{
  "image_size": 48,
  "objective": "epsilon",
  "inner_norm": true,
  "shared_expert": true,
  "patch_size": [8, 8],
  "positions": "learned",
  "lr": 0.0015,
  "epochs": 68.7,
  "final_lr_fraction": 0.1
}
Rows from block 2 of a small class-conditioned image diffusion model, named by matrix and row number. Rows with one number belong to one neuron. Each number is 500 + 25 x the weight over its row's rms, rounded and kept within 0 to 999. All counts start at 0. Numbers have three digits each.
After each neuron's rows are labels from the 100 images, of 14848 (inputs lightly noised), where the neuron reaches its largest size: "top examples" is what is common among them. Only what is clearly more common there than usual is listed. The data: retinal OCT scans (Kermany 2017).
# gate: MLP gate (model.blocks.2.mlp.gate.weight, 768x256), inputs 0-127
# fc1: MLP up (model.blocks.2.mlp.fc1.weight, 768x256), inputs 0-127
# fc2: MLP down (model.blocks.2.mlp.fc2.weight, 256x768, transposed), outputs 0-127

gate.279:446456542487504521443509508489468506504517558505491482464489509490523488484522515510521510497495499500495517484482505508518501484521479509479519494513507505478473483438494482492520468498515480472521532466530484471554511518523490508561463471488518488494524487471494509498509491496489521478529475466533464478477509509538492462512532488482491520474521514570468496478468457544519513483540
fc1.279:520539420485499517533500512477547515461500500499512550485467476494493487495495498503515508535511514520479511501478487490500515503499490493516500489458430520444513483500497505472511491526524516458505495482491551523494497489533463499512506533528542459489450442492496472522483511496469477454478547522515507493490495469538557507511490551510563500479479433466528500517537512456472505490538
fc2.279:457496513460539516437496477486497497532549589497508511481469505430525481494436504506474520487480508469495479486509522491534498489474502451501487477491455504504489486527548476473509448439490513485513474486536520499518486509484513463483467477537507524532506532476502493481492456485498470480507544492458515496509496454481511511509506507513473492546558476540486539490512506525518511464503
top examples: finding: diabetic macular edema

gate.230:485533506512462511530509539471511509481518489504470498493496490510491491512514497507514479462480532509527498520486495498507514493533509501528474506509538479479504505460454471502502504511507507528450493487492538470514490488508504511492471514499534476483506528516496501470443499505485496495521480525478518498518524485509479454468479491513500468510595412450472498484538502566488527503502
fc1.230:506534498494521459505503510518451437517511443438494537491429474547513473508478490549524515562475492523465529476514485496444528497498485505512518516507489487537480494501478497526528527505467519511533511516460529475471505453469469510508518505484524488502471493522514516518529501499529484475495503492496554517490535475506491509518511511492451490517497521457501514500519508477476481512534
fc2.230:487480517520480552455509481505500471509502579431494511484485513490501546479487494501500475512519503501508504553511460459533560526506526497506500481523487493510513503479516523523502467524499486473474519500558506495530474489500488497492505498511508505495556462448550508529500498515489479528521472511475534491485481533508495537499488493528507476533508470579498507507462526501463474489520
top examples: finding: choroidal neovascularization

gate.61:459482524536486494487503515486498529492488496534500499501500535520527475463503518463487510530499481497457516522492482477489480478507481526505507522483514479472541469471487545508516464497510445464540507485479478462491473523498496525547525479499471484458514518490483500524517494468535488479482508531509476454486448528502527502536497476465487502486543490494442520469512438523510526475500
fc1.61:506430505504501470517506511498477496533499486516521488537489507439535459493517494463464500529477488477506467495464498500491498463502501499538509535518460490515501497443519509514485468491507483480481510481504522424504449507481474507506503495488470496488500481461501487529500513479500492487476509522508472463503418505504534505509515448499448490511529515485489512456543503553515511500544
fc2.61:559495487507497525517528468553517493499519499571516471514498474511452571503493466503514450493543505514498519485496459505512498540515478467470504458537476522519500491494504459540533465509478520511481545505494510530472520488449504502502506507538515505464474516520507503502490516534507515500562536519493471523508479481517464522475508501528492499525503462481517559482553480472510526483524
top examples: finding: normal

gate.356:494525457507453467523479497496498506481457463466504490494513479536502444494494495508505549490504537475481475510533506520469486467500513511521514483530500483524479539506530476509500491507502480524498517531456510496524510495489521502480501482462508501512472494534516485479500487511491489469501466528488514454534513503502500513519541531479536503513492450530470524462490501506490477535487
fc1.356:477547542512529503466515499508487512506467511527487510551430542525512493510485527517491495505469498499532538510463464481548497489495522486508498536543488486495522481476490527524530532489489510481507486460522508549457488487504514512531471493516478509496488534503442474484472510466546505518466523489486474572455468486531522491481472459485438488492503481464513502495495521453513543479552
fc2.356:505494479496470455531506481472506502494536446528477502488467514461475492484501508518497507501487457471495477510473422441460494498527496484509498489509498462506473489489505450532458508473525473531493463499466533496541512489528481477508506489523446497460531523527481506458522504514499489467523481456491510458496483468507490535506550512502481494510470506513529502465504486503463502492538
top examples: finding: diabetic macular edema

gate.401:486500478493517497513519524507471521532512481446458548479456537500530513493500463518477553524482523496500492485528520501501504493518505463494509475531493480507472568494477488544543535494497499511509508526471490474523490498524501489491493478472506515504468514517526493507503465488550489482525464520476500457514518475543505499496494513466504505502525501492488528468520534541486498543519
fc1.401:489486468493520493487490488496459514514527483468452530464502524506535525475512479483480511517491516479483502508509517528502510495514505482496510477502510506463483566515487483525518503500505489509512508498444463463551483494494515468521493434504533487500464517521544497459489483480529504504533467513495506468517495487548481468518487531496514496510509505533477524463499541525497489534529
fc2.401:498478530513482521498510523508555501488488534458499530533516501483511495512532493498522449567519483502511499528519523474495526503490487496493489475485491512480528527480486559553483518518509477477493546499523473524425498493483507464510546524510535491540531479515555475488521491550516476534494511542496500517479499518499482476482489495517512476495535464485483542519531531486512502476515
top examples: finding: diabetic macular edema

gate.488:508483487501516466510514464530460498526457528509519529516529485474460536509503461540452495529509512509549474454505505500507520476488524517524557513501500491572522506479522471523463486510485518501500495516469516489475485460519471489475454540450515519518513481492505467504486485496466517510506497483522482549512528528505468513487543493531422483511465549487531502497536535557494500537488
fc1.488:488517468520512484484481438504528516465466536518468560448477530489497462504475514458514508496509507508508500508497523465533522518520509506472505540539526476497499486488559467496498548469479501507481511510543485499558483511579483520478499529488505523537439526501500510498542501502507496462492486476496477488480457483474483509460487506508518495476476478512523512532530505456496502463560
fc2.488:508504510573482507489516510505494497523471501501463550498478499514547502484487495494503514491495543531515473526483498626500522513476517525514473483479475504518484478470510569510518491385490481491472486495507524500487466476508535466529511514513488526519537508571502487483505499493508491510489533457506528495487485511507509463504474489493509479500466494484466484502516505498511457472488
top examples: finding: normal

gate.539:468535522497496491516502447533518510497508511500498452497510522527499472473508485472466514492526449482538494515536495452534518527519511508505507488553521475519480520488493494493487473483481489514511504506522476496505517449557581515505508495482480491509531549503492495441489492468506509492457518477523450502488466538513533517482510481503486485468519462519521453498504524519515472504503
fc1.539:519482576498502513504502498534479485528502501495495521475548516487473513507496496479483490460507459481528513450519508515496495507496486500500516496531515476501515499499501511516482508454477496516437501512519479506507537474521502498513475529479402502535521484487490492493501515508460454488502541511518500544510498497481543515497525451515491458503492540493531461507479563521527510522494
fc2.539:492500518539488532500462396510496480496484545524501464505498513523508489477461515501493503517489523517516509502496514507494504513520490501489489534485544488507501497506472475496510501429498574547615476507553504503524523506485520480513522498499495500457522484476526505533503491505496517516466533549489568510491492557516508531524502489511513524521495506504493498499518512490473503517502
top examples: finding: normal

gate.254:530471514489518499537471476490485477504472481490524486524508472500533497400485511480504488502525513513510492491543485504481488455504504506515492519490426488514550512526555501499477475523519485451508504493519527500488477475496495492513522542490485506490459494483480508500504518488518514466496518495524503497481467469504494504515525450487529525477523506506459497498504519436469463472514
fc1.254:508517505489531468516503505505446467501477433460497524460490504510498498483475497538490498557518487516526499444505475496448499485486497514498493474496484484536509501481488496507477524509488523521517533554461557475482509454500521504525502493473513488512414485504502527520514503492521511462499511496491529525492481479514512526521507479518478500524478497432487520508508567492478492510545
fc2.254:488524466514530423531515509469477509497511442543490498492515489530500471516523533500495542476506538503525510475491528577485461477511466497509502485475491491523520474528511461490530515492526511558514509476495500508482489465503487518515489477492496498500423529529458491492476499499491525464514528502529460510519503477498514486535485516497506517475508494457477520487519489523521455492485
top examples: finding: diabetic macular edema

gate.677:505450506487454530478487511483491502500492545521455512508501531471512513487535481433532497464475506474486481545529523504532492525524511446497478498508513514461459526493479501542546453517490488486493471507530530543527505554518494491467479479526513516503545512521495473456479515524504515477550462531476511491516505514501458466495475524488524504507528484533458500485537476524539506466485
fc1.677:500442486505465524449489506450489475508501557495476509486510532461500509517521461435506503476508507472501481509511490521511511523499517448499520486497529528479462528510480473530523495492497476498498497530517516516524529545525490487477490453505482517502514499548504484482477515529479528487550441499476500490522507529522475467483475509472534486526535489521474505473535472530495515491491
fc2.677:499491505494562483555502477487506489506476452551499513510499495545470484495524518514504542445516484488506504459490546513472458451469500455484510505490536481493550496517523500551495460477512537515523484487438510480432470485501503486495518517514492492498456486467519475465496509476510523518455482485478520492531506507492518480486493494485505489514465503486506500472538477503514459478503
top examples: finding: diabetic macular edema

gate.387:514518488503474514537513514514546516545496501504534470513491484447451516497469523511511511542490474505479539522514498541485501519503504505496442506497496514443487496500490563471495487468519518488502491513495437459524488496505488497537489489480491540490482474484495489543522500495489495510541520510482507454496498501522500498529464477505507499529470536511541464499487523522525524529483
fc1.387:488486498502517474469455492506436456494532481514489549515537525483537530510498516521500487464483469491513540451458525491515517476501501494461537512510490488528473476513514474524467517501470511515499515516485551552490503437485506508471484525489515462529499528521518488507488529512521475488468518520498511575494534464462485514529518525517478487491480522455545519512528507510488506510514
fc2.387:503524420532513515527512509496550500477493505534563557490497469510435486499511465518476524487459517487526511504474548403502521529493504516543494530517502483524536499531497515542462511530512540506486492505510537517498484498495455518490477486496477486512476508502480500503513569509515453500502510498477493510456502524515515452481499513514499500498565527496494522530526518516545505509477
top examples: finding: diabetic macular edema

gate.228:540527495516498528556531516494526498475513512528456501513470489493483481491503475511506451553501498481478504464507535521507484519498531541479483504496507476501485499488503523506544474481487477482502482509542530458503506487555445512536504499494546478507523515486540449541496447475524480473508507477486500458481492483499526514469492521469546469469491501457529550511496525539499506488500
fc1.228:479499515476491467470487476521476551487500509503515506499472490505490493516476520518480517490498497495543462510480445503514522490507470485504502466473517525468532493545492491472481473490476483479484505491499506521472512517493515513499503516542472479498482493481518539439466517516483464465517503504506497548509493528518488504540479513509494523509499541554496473464499457484476467522504
fc2.228:551508488455518528503487456487541472516556477479498506496484502498484530491463492491497458497457483493516486460505446501484542513476501487485488462454525460502479493524505518500528506470542453504522477504508503530546465479495543422493492495545394498513528473549489536471506531465479501502503507484520527512545488484509479537506504507483526515520450474471492478542474510502508491481516
top examples: finding: normal

gate.394:469507504516472503544497516473448544538496584509544465537460494512499503510539511456472513457467507453480504521514508502483501455518492481493543491517454491514468504457500504523537466507496497533479498529491554472478492479511473521509558501538497490508502497477545525515473478451479516446488531503488475461518502503513487484504483519503447489492498478462502506490521453482474528510511
fc1.394:508566526461532498513489497519540469472499503475465488494535477494461517524494484521537475516516523567495501473517491492483509547483543520512487486491549487470497492512473462456475545494503535465485506466520462526535530522487492473475425483515527487496512494511497499488499511516488527525514477478516472540496574527492482501491507553498562515481498485537526503537475515534494490477494
fc2.394:489495494475475462516474486485467471484503529484501530496527506525514497486467503483497505508442524565487501494517505507486460455491473534471494549500534501497439498517493523424509523466481509555518527521477482480485505509481540494510558518453542524516509478512469466505510548469491479487499503510478519488481501465471490524520503537528507496497509568492513500501461568478488468525446
top examples: finding: diabetic macular edema

gate.630:491500456479512494514527504540464507458498506518501488535464491519559481448468551503478514535498513496497465497510474505498518532487475488521526467457471576480518514530445499500527508588490507484485509477503491507479464559494517446500497458500503491488477473507533484470478491508505523476528489521540484449517512509493472477456506535487508535549503533529494531512498489509514437494493
fc1.630:509483469515498493546499508515461464484514432499493544517462454501532480489486489507504508492484494470489440507478509493465499514504463473496482490498492497575461509509511507541503510494495495512514494524455482514484516512472493520490524542476485499489476497526500497524496498510499489517463548538501540502525460474480498518501503436500463490557499550437490506507518495490482523522524
fc2.630:526486489507501486510503538507482504493505460504466464498497509492573504524501492487481530513470538524497506496516508523463468513482477562467517533497510502513469504505516534438498479538498526524529481515446503489473521504517528488491525509518521478542504522547494491456529535531507508527463478464498459486471490461508476499523507502492508508448524546447502504532509512506490489512495
top examples: finding: diabetic macular edema

gate.322:541476478511526511509500509505539576480503464523482485474468508504456498486515522449537468524499496477506454477536513502501495428538495515523531508450515481504504453503486497515491473493513487484496477540504523462463493513529507506506452504485474509505513477482535495546505469507478498481518479512469471523491495533517515515510459499503476508511500476478522477522485480479498486518508
fc1.322:531480478509517514515509498494535575479489454520471492474455498510467507487528511470522462529500502478503451490531498507506489428530497512523536484463507493515485461499482514499473472480495488489497478551492517475466504512514493498503456512471469507509490485464538501547500485501470504488511485490471460514479505547520515516499462499494494517511487479479513493529502492481488476514488
fc2.322:469528542512461459471499461497492504517572486500522520491462514476505512493520488496500483512469423481496503504522473506498502527521491486479499468536500533492508492495479517461520498515486479494480498498493481512551504473504543478516524503488512487475521453524494511493506503514467481492487512569534513499521485493507490501433521502499512495500488542530442523497502512516560528516529
top examples: finding: choroidal neovascularization

gate.513:523522503489456521518518533496519466491489525514481498472513541461447497496494491484523488501506524432485452497529501513565482508525480482515471478488500518499472546527529501499554486516466472453481480551501473500515505543536509524476485465483512512513518522496544515461460492510455497513513459526505487502499494539522464487487479535478509494497515497515472469483503478473521493485527
fc1.513:522520517488492502516516520507536481507487534490497511459500551490431457495508493531538502500482510453486440492514494494522495487511501522501519488501505498496502532512544487508556488487465499485490480554478472474500501544529472543489473483473498505541510518512527507466459511504469503490491493533505503513504492559514497487489506531499471511472520496520438481493499502461518496476575
fc2.513:473475479490505471514477455505494488490537463507484500531503491527545530512519521488528501472502466475502510511491483491458447473486493503497493496507509489528498466522479505509455474509531492582507466501522506513475480471534476534484514504489477486511451544484519507452489502504503508498485520518518522497512501450510505478537481515480469501488513489499464489510519477499501520473554
top examples: finding: choroidal neovascularization

gate.377:519498466488505497509481461499505504506514534469465505504508512460549479482469520515486511522484532506475470514484524530514482515517509498518463503523502500526462497519490485544489529520487491489501495512536506538520514488468484497531507501498488483535517466505549472445485523504517485540521495468503508520518520526484496491522463548502505495514525468511458484470508541539529507460485
fc1.377:504473495488492492483487493473464538468490496500496502504438503568460503480516563490510482467484522496528497525569491505512486463497529484480505514455529496442531497503464480464489470500517499492511507461490482481485522492515478480471465499532482492544500511497431524510483508483489489456489537500496481530528454494493536496524517478508490510488463515497467512509487476468473499524547
fc2.377:515495415487505499482513552505487464516515510498506524458486483470475526473482483498531507491473543556507481490483454487487512509478450508516500508502511510445509507486482495500467510446498530501536513471539555477514461461532491510537521485517514497552490508515502548484543504523513432496496450464508479530514466493476488512493492481472508497493463566512501423440471480475470509480513
top examples: finding: diabetic macular edema

gate.712:504479477482528481540474496525555484466536497461549511472517497465509535522513529525495511478523497492492518500468514530492505499496486483467553486495521508495516500450521519524507556499488516511495502497468477507463502483534521494533525536542522482461540481535521502489512525466509503503488494520474551498539526490470491501486476468478521485495498476504531460478516487440516506579505
fc1.712:491548482505465530513510531512480564499486474474475429515490528527507477473483563468491528500511467493515482520506496500532503486509510528532492517514471481486472496515499534506475486466511493474523502482498515524511486495534478469499479466466459540534468498515497493523499505520468522480523527523559507499502492537526521464489541517473444507476463496480545507508473519538538498444482
fc2.712:516501430498538534484515512540521481454505463541505539493483531474502494502518461451483508554483507495509537515495515503492525498501476521432526518469518492493510498502488494512508524479528476497524503506536554498487441484516517520489520482484492470492504508472521532513508499505507469516520480492467486469509541498519500480483502517490552495524501499505522446501501502545460502460530
top examples: finding: diabetic macular edema

gate.759:503522466505513502533516467495522464473529497493518528485513463494477473487481504517467517527508492525476451514583543508485517552486497538502537495494494485539496511521515507535492507500479476493507545517425499535505521488455528492501517513452513523491521493523502509499473471527506482490494465511514495457498505482487510529488564516515540505521500498517508493514498444567490480512429
fc1.759:530513525514508490522486518491500443482505481477530511478535497497470516489533504516460521516487487515467462503538537509480481513502452522514523485496480479511509482532506503520457515511485497507488520525439483519498509473458520481490489501425491513482550469504491491523474474528475502477515483532518483467483543468478538513512527515493515494481506478536480509489494443533497496530439
fc2.759:478482502510478512480481502516512508504507506498540484499486498505505520520508477455499500534515466498464527488523503564505495474555536535471485429539449495522492518509462566471530528533536511515469536464541476528503457467474514480508467503463530517510464466511497505514522513475468477494505526561507517529498495537527515491492482506465519524493532526518444461510487507501493500515487
top examples: finding: diabetic macular edema

gate.515:480518516514435505500483461503498489508487519519514508489543494473527515495492475484527515426454523484517529464431506516522506490480495515502495489523485499516467494458529489510546458513465484491524479465503499512517524474504492461462494507503497508504470476496485517473480446519490506519506483500528483472518497496484462517519468546504497482473511486492497500483523483557489500512511
fc1.515:503521486497463502481511499513528512508491526532528507493504486529488511501474471505526519466459497486510537480418525519519488494467490524495536510527488525506473502471529534526530471491500476477478483488500516527491511470511483491433520507561500500502477467490475491499471458513485501516506526522530478462496500503487495479484470563498488487462483503482529517510493497533521510497531
fc2.515:514498521458506531513510473485486510500501492494454493527494522472474489476512520513469576491483486515484491489525522470498566509524527524535496505538499499517506524489513442506510488569505490526527479486528525498527507516472450488488524552530479468512492499500480499509499498486483497499518489507457500535511505490505509491482512467480499500493478495498515512508513530510402500475526
top examples: finding: choroidal neovascularization

gate.380:488551456537468493485492521508514488496457476513479460509483514532499477495495514516481506532500541480488481535553511518485491484488525507579512480511498496519499523490523497521510491513481476508477497509453477561518493512484517492465481488448526525473514463526505482461501472516532489522520462521484491444505507478489506503490514542463509496479513445533487506450495476529540489497476
fc1.380:530549484498457493500531499500488483514505475491470476521467527494481505477526520544491488538509513504489465511547542493481529497516509501522498506501501503526465480495486505493519515494510526542492529550459471560474488519508519495451459486420525498498523436528496475477527494538531485541475509522491456464534511515491461498469477543514533511481537464515509504514522457542492531487470
fc2.380:493494523511516530494513558492467489514530537506509474518470502503509511516509485493515540557519497516495504447490511565513503535521439529482502496501461476503540514503491483506504508551512469484532519508554489468499520510489529468510537500451543495489498468455493477465506503462493481462511495537509474527504497506495524490510507491516499492473531552475481492547517496520505537468500
top examples: finding: diabetic macular edema

gate.288:469507454530485522506502499513487516507461493505495505515505534526554474478508490460507534499513531499491502504521479505501480490523522476553492500489506522513506514495476509517536513536476459496552452457515459485480496541507507488496525526486479503465475520495509478503480481502540526477531422511533534445548488484500490505489488514438449507499554429523488496414529491498500476539496
fc1.288:511507443502469492483488511513531519487490526518521464502506550468538488480513461504490521475533511482530498546459477499500501550520504520498516489485474483478485512483491487476532474516498518520565471530524450499494477510554529481523507523505512477510489525478515473467486476495523508503515489474517470453488482510497522531512466527498509490490490417534529475507524518469493472476480
fc2.288:481495466481474478518506518459484500514510475495474513500520489522482491507490487502489500486505487511500504485497553607522549517519545538510506415501539477496503498538514450526502484566499533502494510520511508481524493503516449475488497490487455501519508488497526515537492523462498478511476501501514528507496488503505501472472485497521495484498542444490494518515489506507486506498528
top examples: finding: diabetic macular edema

gate.592:435517464516512519528516486479508507547491470522498478535500458475472515486459510518505485489497507520485524517494510519525522505483502504518517512519518499537483474492481504515472512496465500516513472539440501545543513525447500528534453475462494519477518499538506491486466484518459501532497468524539503513513496520510496491503538470481463488547543511476496484480485519499518514536521
fc1.592:455507471486515519526506487521525525533470483517503457524520472481461488487490526512498502522503514490508508521512498509527521494479473488511527491571497488528500474480455486526474493472464515495500473506465509499515527546476518502531435460464477490510526467508536489488458496504482488501475489516529496540510491501516496458483548455502473494551508527486519489516468532498525498471534
fc2.592:522526523504454478494500497506493539489560492503525508502480493518543516488459482501504459503512450503475499471484455495475499480536514508486513430460467509502548526480533517526529474517538468478456472504556524486519505485453496497517532499484495502457467474474509462525496520504477488497516499585519526517532487538513502464489462498526452480509488518527463463487501523510507511504519
top examples: finding: choroidal neovascularization

gate.281:484514535521476452489512535504496510518520489499511558524504485520509515491486526522486514514508475496462511490499535534474503481505478497500482505499487480516496468521478554525492536502502491481489502490412524483434493502503501513544481518502453521480511497565512546543471531479519452513495502549497536527537486476522507468527523464499482501535508535451452479508518477525493536542520
fc1.281:519456541479497478496498486513461503499497496485479486528510526485486511531518521503506505468494457500517490489475519518482466489518475504505483499491482468525459474451502472478469499494500522535528521529503523522499511451477504528490500528474506466501557491471509473517501523510484502469468530504491487519469524485457521572481540486519480492477479455486533521456498538532506518537523
fc2.281:513506475504490516500472505444493508514535506526488528513482511521477503483480458519492509509503509477511511495494551528521572494513512509524521502532508519487525508521503446510505511371516492499446478517504508509501480471511512506476484503480481510424505492427520553536510540506477447492493494501500514474532487489497511443436487513505503505509450449515525460485481500488566475468502
top examples: finding: diabetic macular edema

gate.50:509495501494479487553527475485574511480516518521510488506483497478538471413512517476532507527493499459463499549511531510473514533517498507499510489506471518525485499485482518510538476583499501513491529502521521510493446487550484505488547497488522490472498517474520527475480458507515496468502473511546482441498449480476480484490523503491548530505520492527496496540578446483513470475515
fc1.50:512493474502524487538471518503446466470475463512475544498478507547508457499467516520497517494495525503534472497495485472467518488520529445512487505487532495563495521528472486494483509504464505519510495504441487505479481492476501484481512467533500513501461517557529505489505521510531505462506528487492524465505498477482484500495495482512478489554495552445499507532518573473503501503510
fc2.50:533503495492508481520496523549500497481489428511490470451484493542522490499536479493481489557487491511505512501458535468479513490508467554481498523502507479509489500509474502499520467565531538565521515503469503484464472472538492522469512524472485497518463487522486515525519527499518505493505498504514479485496487479499499459538488492521530507450476544459533563517463475510483468487500
top examples: finding: diabetic macular edema

gate.326:487515494536488505467513561468496514493508542517491515513484475515478509492467491535485465535509523476493499505491531561510521524480523505525525554470504479514520491520528513552562535489475484476469524510482508523493485545461469516472494526531477502492501490518531518467511478494478494528533468515509495518523529488489488468537479550482496501522542512548477512503534442495514488516459
fc1.326:537481505494558500517470499475472513469489485459530464494489497445502499501538490490515516461478495564526568493522495493473486469495492478513494518468523504494510504479478510497461479522547516524494494451479531491534498483447492476504515458483497516504486532501459498531505506530500541414538495516505534486513500490491503508504496489477488498497464517463531498520501548492476503514491
fc2.326:499480493496530524486488483551493492480485523521525510498490501496474496472517502516488537498496525482521479450452548518512456513495495467481511538494541504484483495489504433467558480502506534499520480493507510511507483496491520470501519507520468499480497509509483498536509504501521486554486500496517532465505483480471509459470504513495529488520504543485538528509457508500530449509481
top examples: finding: choroidal neovascularization

gate.480:529478531462512487503502491475485486494537476481471489524501512488492514515541505527513457478461471549501488483501526457476530492518496536460513506479508479488471476480496453465481513466550546537510526516524511507521521482487468500485472517500518483537514517485468463509535537537459525503470533494446489515503540509474506527484486503550508525468555496503528546522488496497456545487501
fc1.480:531473531461514494501499486479486494499536478484479488524499510486489509510540504519515458477461462549497493480504528460477530493516492539459515506483504481486476475475497451456478519473550540532511522512519515507525518481475473503481469517498519478532516517491467460510536530539462529500471525490449489518509539518468501528485488494546503528476554497498534544523485500494460549490502
fc2.480:482498506384493554483491483497503505503499504485500501505499500498504493464510499496495505505522530500506498499498483384500568507483496521506502524503497497503508495486504564488498493438502458481474501503493502500494478501501478505500508494499519498533499506496467481501502529488498538501503485490506495505494500491504492498527498499464503573478330494502481496523502502501490499502502
top examples: finding: normal

gate.193:492526482472513493533518513549484484529512485466491484484499493532528515517492512499514506462493499491513503490484470492506481514496459479514470493526456491523483519485500486527505509531471496526548489481452521514469534443506501489509486512444508493433495465522513509481458487522523502503483520495502542554482532470494510527526504484478466486527485456446488498408500528501494502542513
fc1.193:472466494504503502492477518495520496505493503506511537513497466484474494485525446462524500548506477481492502499520553523463508535464509519493542472516498499508501523491487523520529492483496511502420498504544481472517452520500498488433537531500460504570501501481523489509527522478500465499515496531506463486516479485447513490470538493518484512480455592540513517582490494511490477492547
fc2.193:513492465497535487485485476433485502512480503535473474477505490518451484472455497520485551509460512513492480484492486496506501503470452543478517474542537499543511463545500497497504497412503556545509507490480499490460486487474465497475500513507549471516495529508516517504498502515487551474491490484483452500513520497518490523521500480475513516468476465489482452481531504487441470491530
top examples: finding: diabetic macular edema

gate.317:474494453554517499458561491460531535482446490497466557517514495475512504494524494493496497514493527482476547464466520516470503504477481504521511499506511483499502534489516519514529495499526465517539511530499471510517491488505494544492516516465518513479508518537495498529517450507512503522521470527484540476491477475464543510491508480491510485489546466457486514461506479483478527506497
fc1.317:487550529478477496534481528513492479541528516490529447481510497551475493519472517507502523479515481530471484552526455500514501512505506506497509529486510529501513473507482491506456516514479519492444498469482521486499514493472521448490487476525509506520497484486499490433488528506475514481504494458515513513537544519502447502514509491499507489503500497537506504528525515490514474516522
fc2.317:500489440451529482459536478437528454474484514504502487490491495477533514479473494492484466473480496539513516447515447540481469521476519472499506544500485478505472521515538537489501532525525498525573484502511487504495473506506543443484507497529480504536517475540520499472491508489493481546519482430491491508506525462493545499501474501512486505509498493467455516551501495507506444493522
top examples: finding: normal

gate.425:477512470499481472502551467486522552494501527518492463479496522509477547486454491505499524483501492478528500499479480518527495490496550457510514487496518496495506535491490499520496524494514489496534506491517506504485518526524522510490535505477508514501476511523480532518447457448522493522470514520495516467516450523539508506491485461536517484513558472471488441473512541504491509534483
fc1.425:515464520507480507487456511528524492500487439491482501524513493486492498504527526489487511512518513485533486449532518504474476524505414461496491496506469526523500474476523514484476501494496526497519511513475515493470485476528504465441478524455476516482484490531508494527520511491502500485508533505486497532509487473482499524494501458446512525536473513488542544488505461513465474505467
fc2.425:486525526531471501498542484493483492503512509490492511525524512517485482465529510509515494514515507499512496465508503470515490515522512513506499519515492502506504493496511559500526487637476431443452533527500510477495466507487458504508526498492494514526511479478487486506483497512500535506499447517453494514463505504516516543507496490491506507496557475506481523453503547475488510484543
top examples: finding: choroidal neovascularization

gate.31:503472467485442525503507519523465459504492551512491493547512525476533504489528487444472485478504520484524475520513546499554489538528497457502476502502524501471471523496475501513543488515487488491489516530526538523517505521518508494496483497531533481503513481521520473492470536548500503507539440514498511500511479509486463482479505549487545486561533489520453511494524494546482508454465
fc1.31:523516506510548495504504482497491539480480441455490497465464462510490497516490486530515503505468479521483527484512471501463512472505502502500497534511502491525504479504549489495460526470521509512505489476507481500484497469470464514495511498472481517499486513479493508525569483476498492483458527480493504510487527481527506535513506483500487517437465509508517521524503504452497500530527
fc2.31:506490453529472499478514517506478502507532546455517506524471496498531485468482467457496503525520555514487493501514497499518529556489495530515512553468459493482450514500524510474488501513516465474516513498551471530525504531539516500506534504458485510528538542544488520521483509557506476484525524514509485512466501490502489498500518495498482488450524516519538548539513544490481515497526
top examples: finding: choroidal neovascularization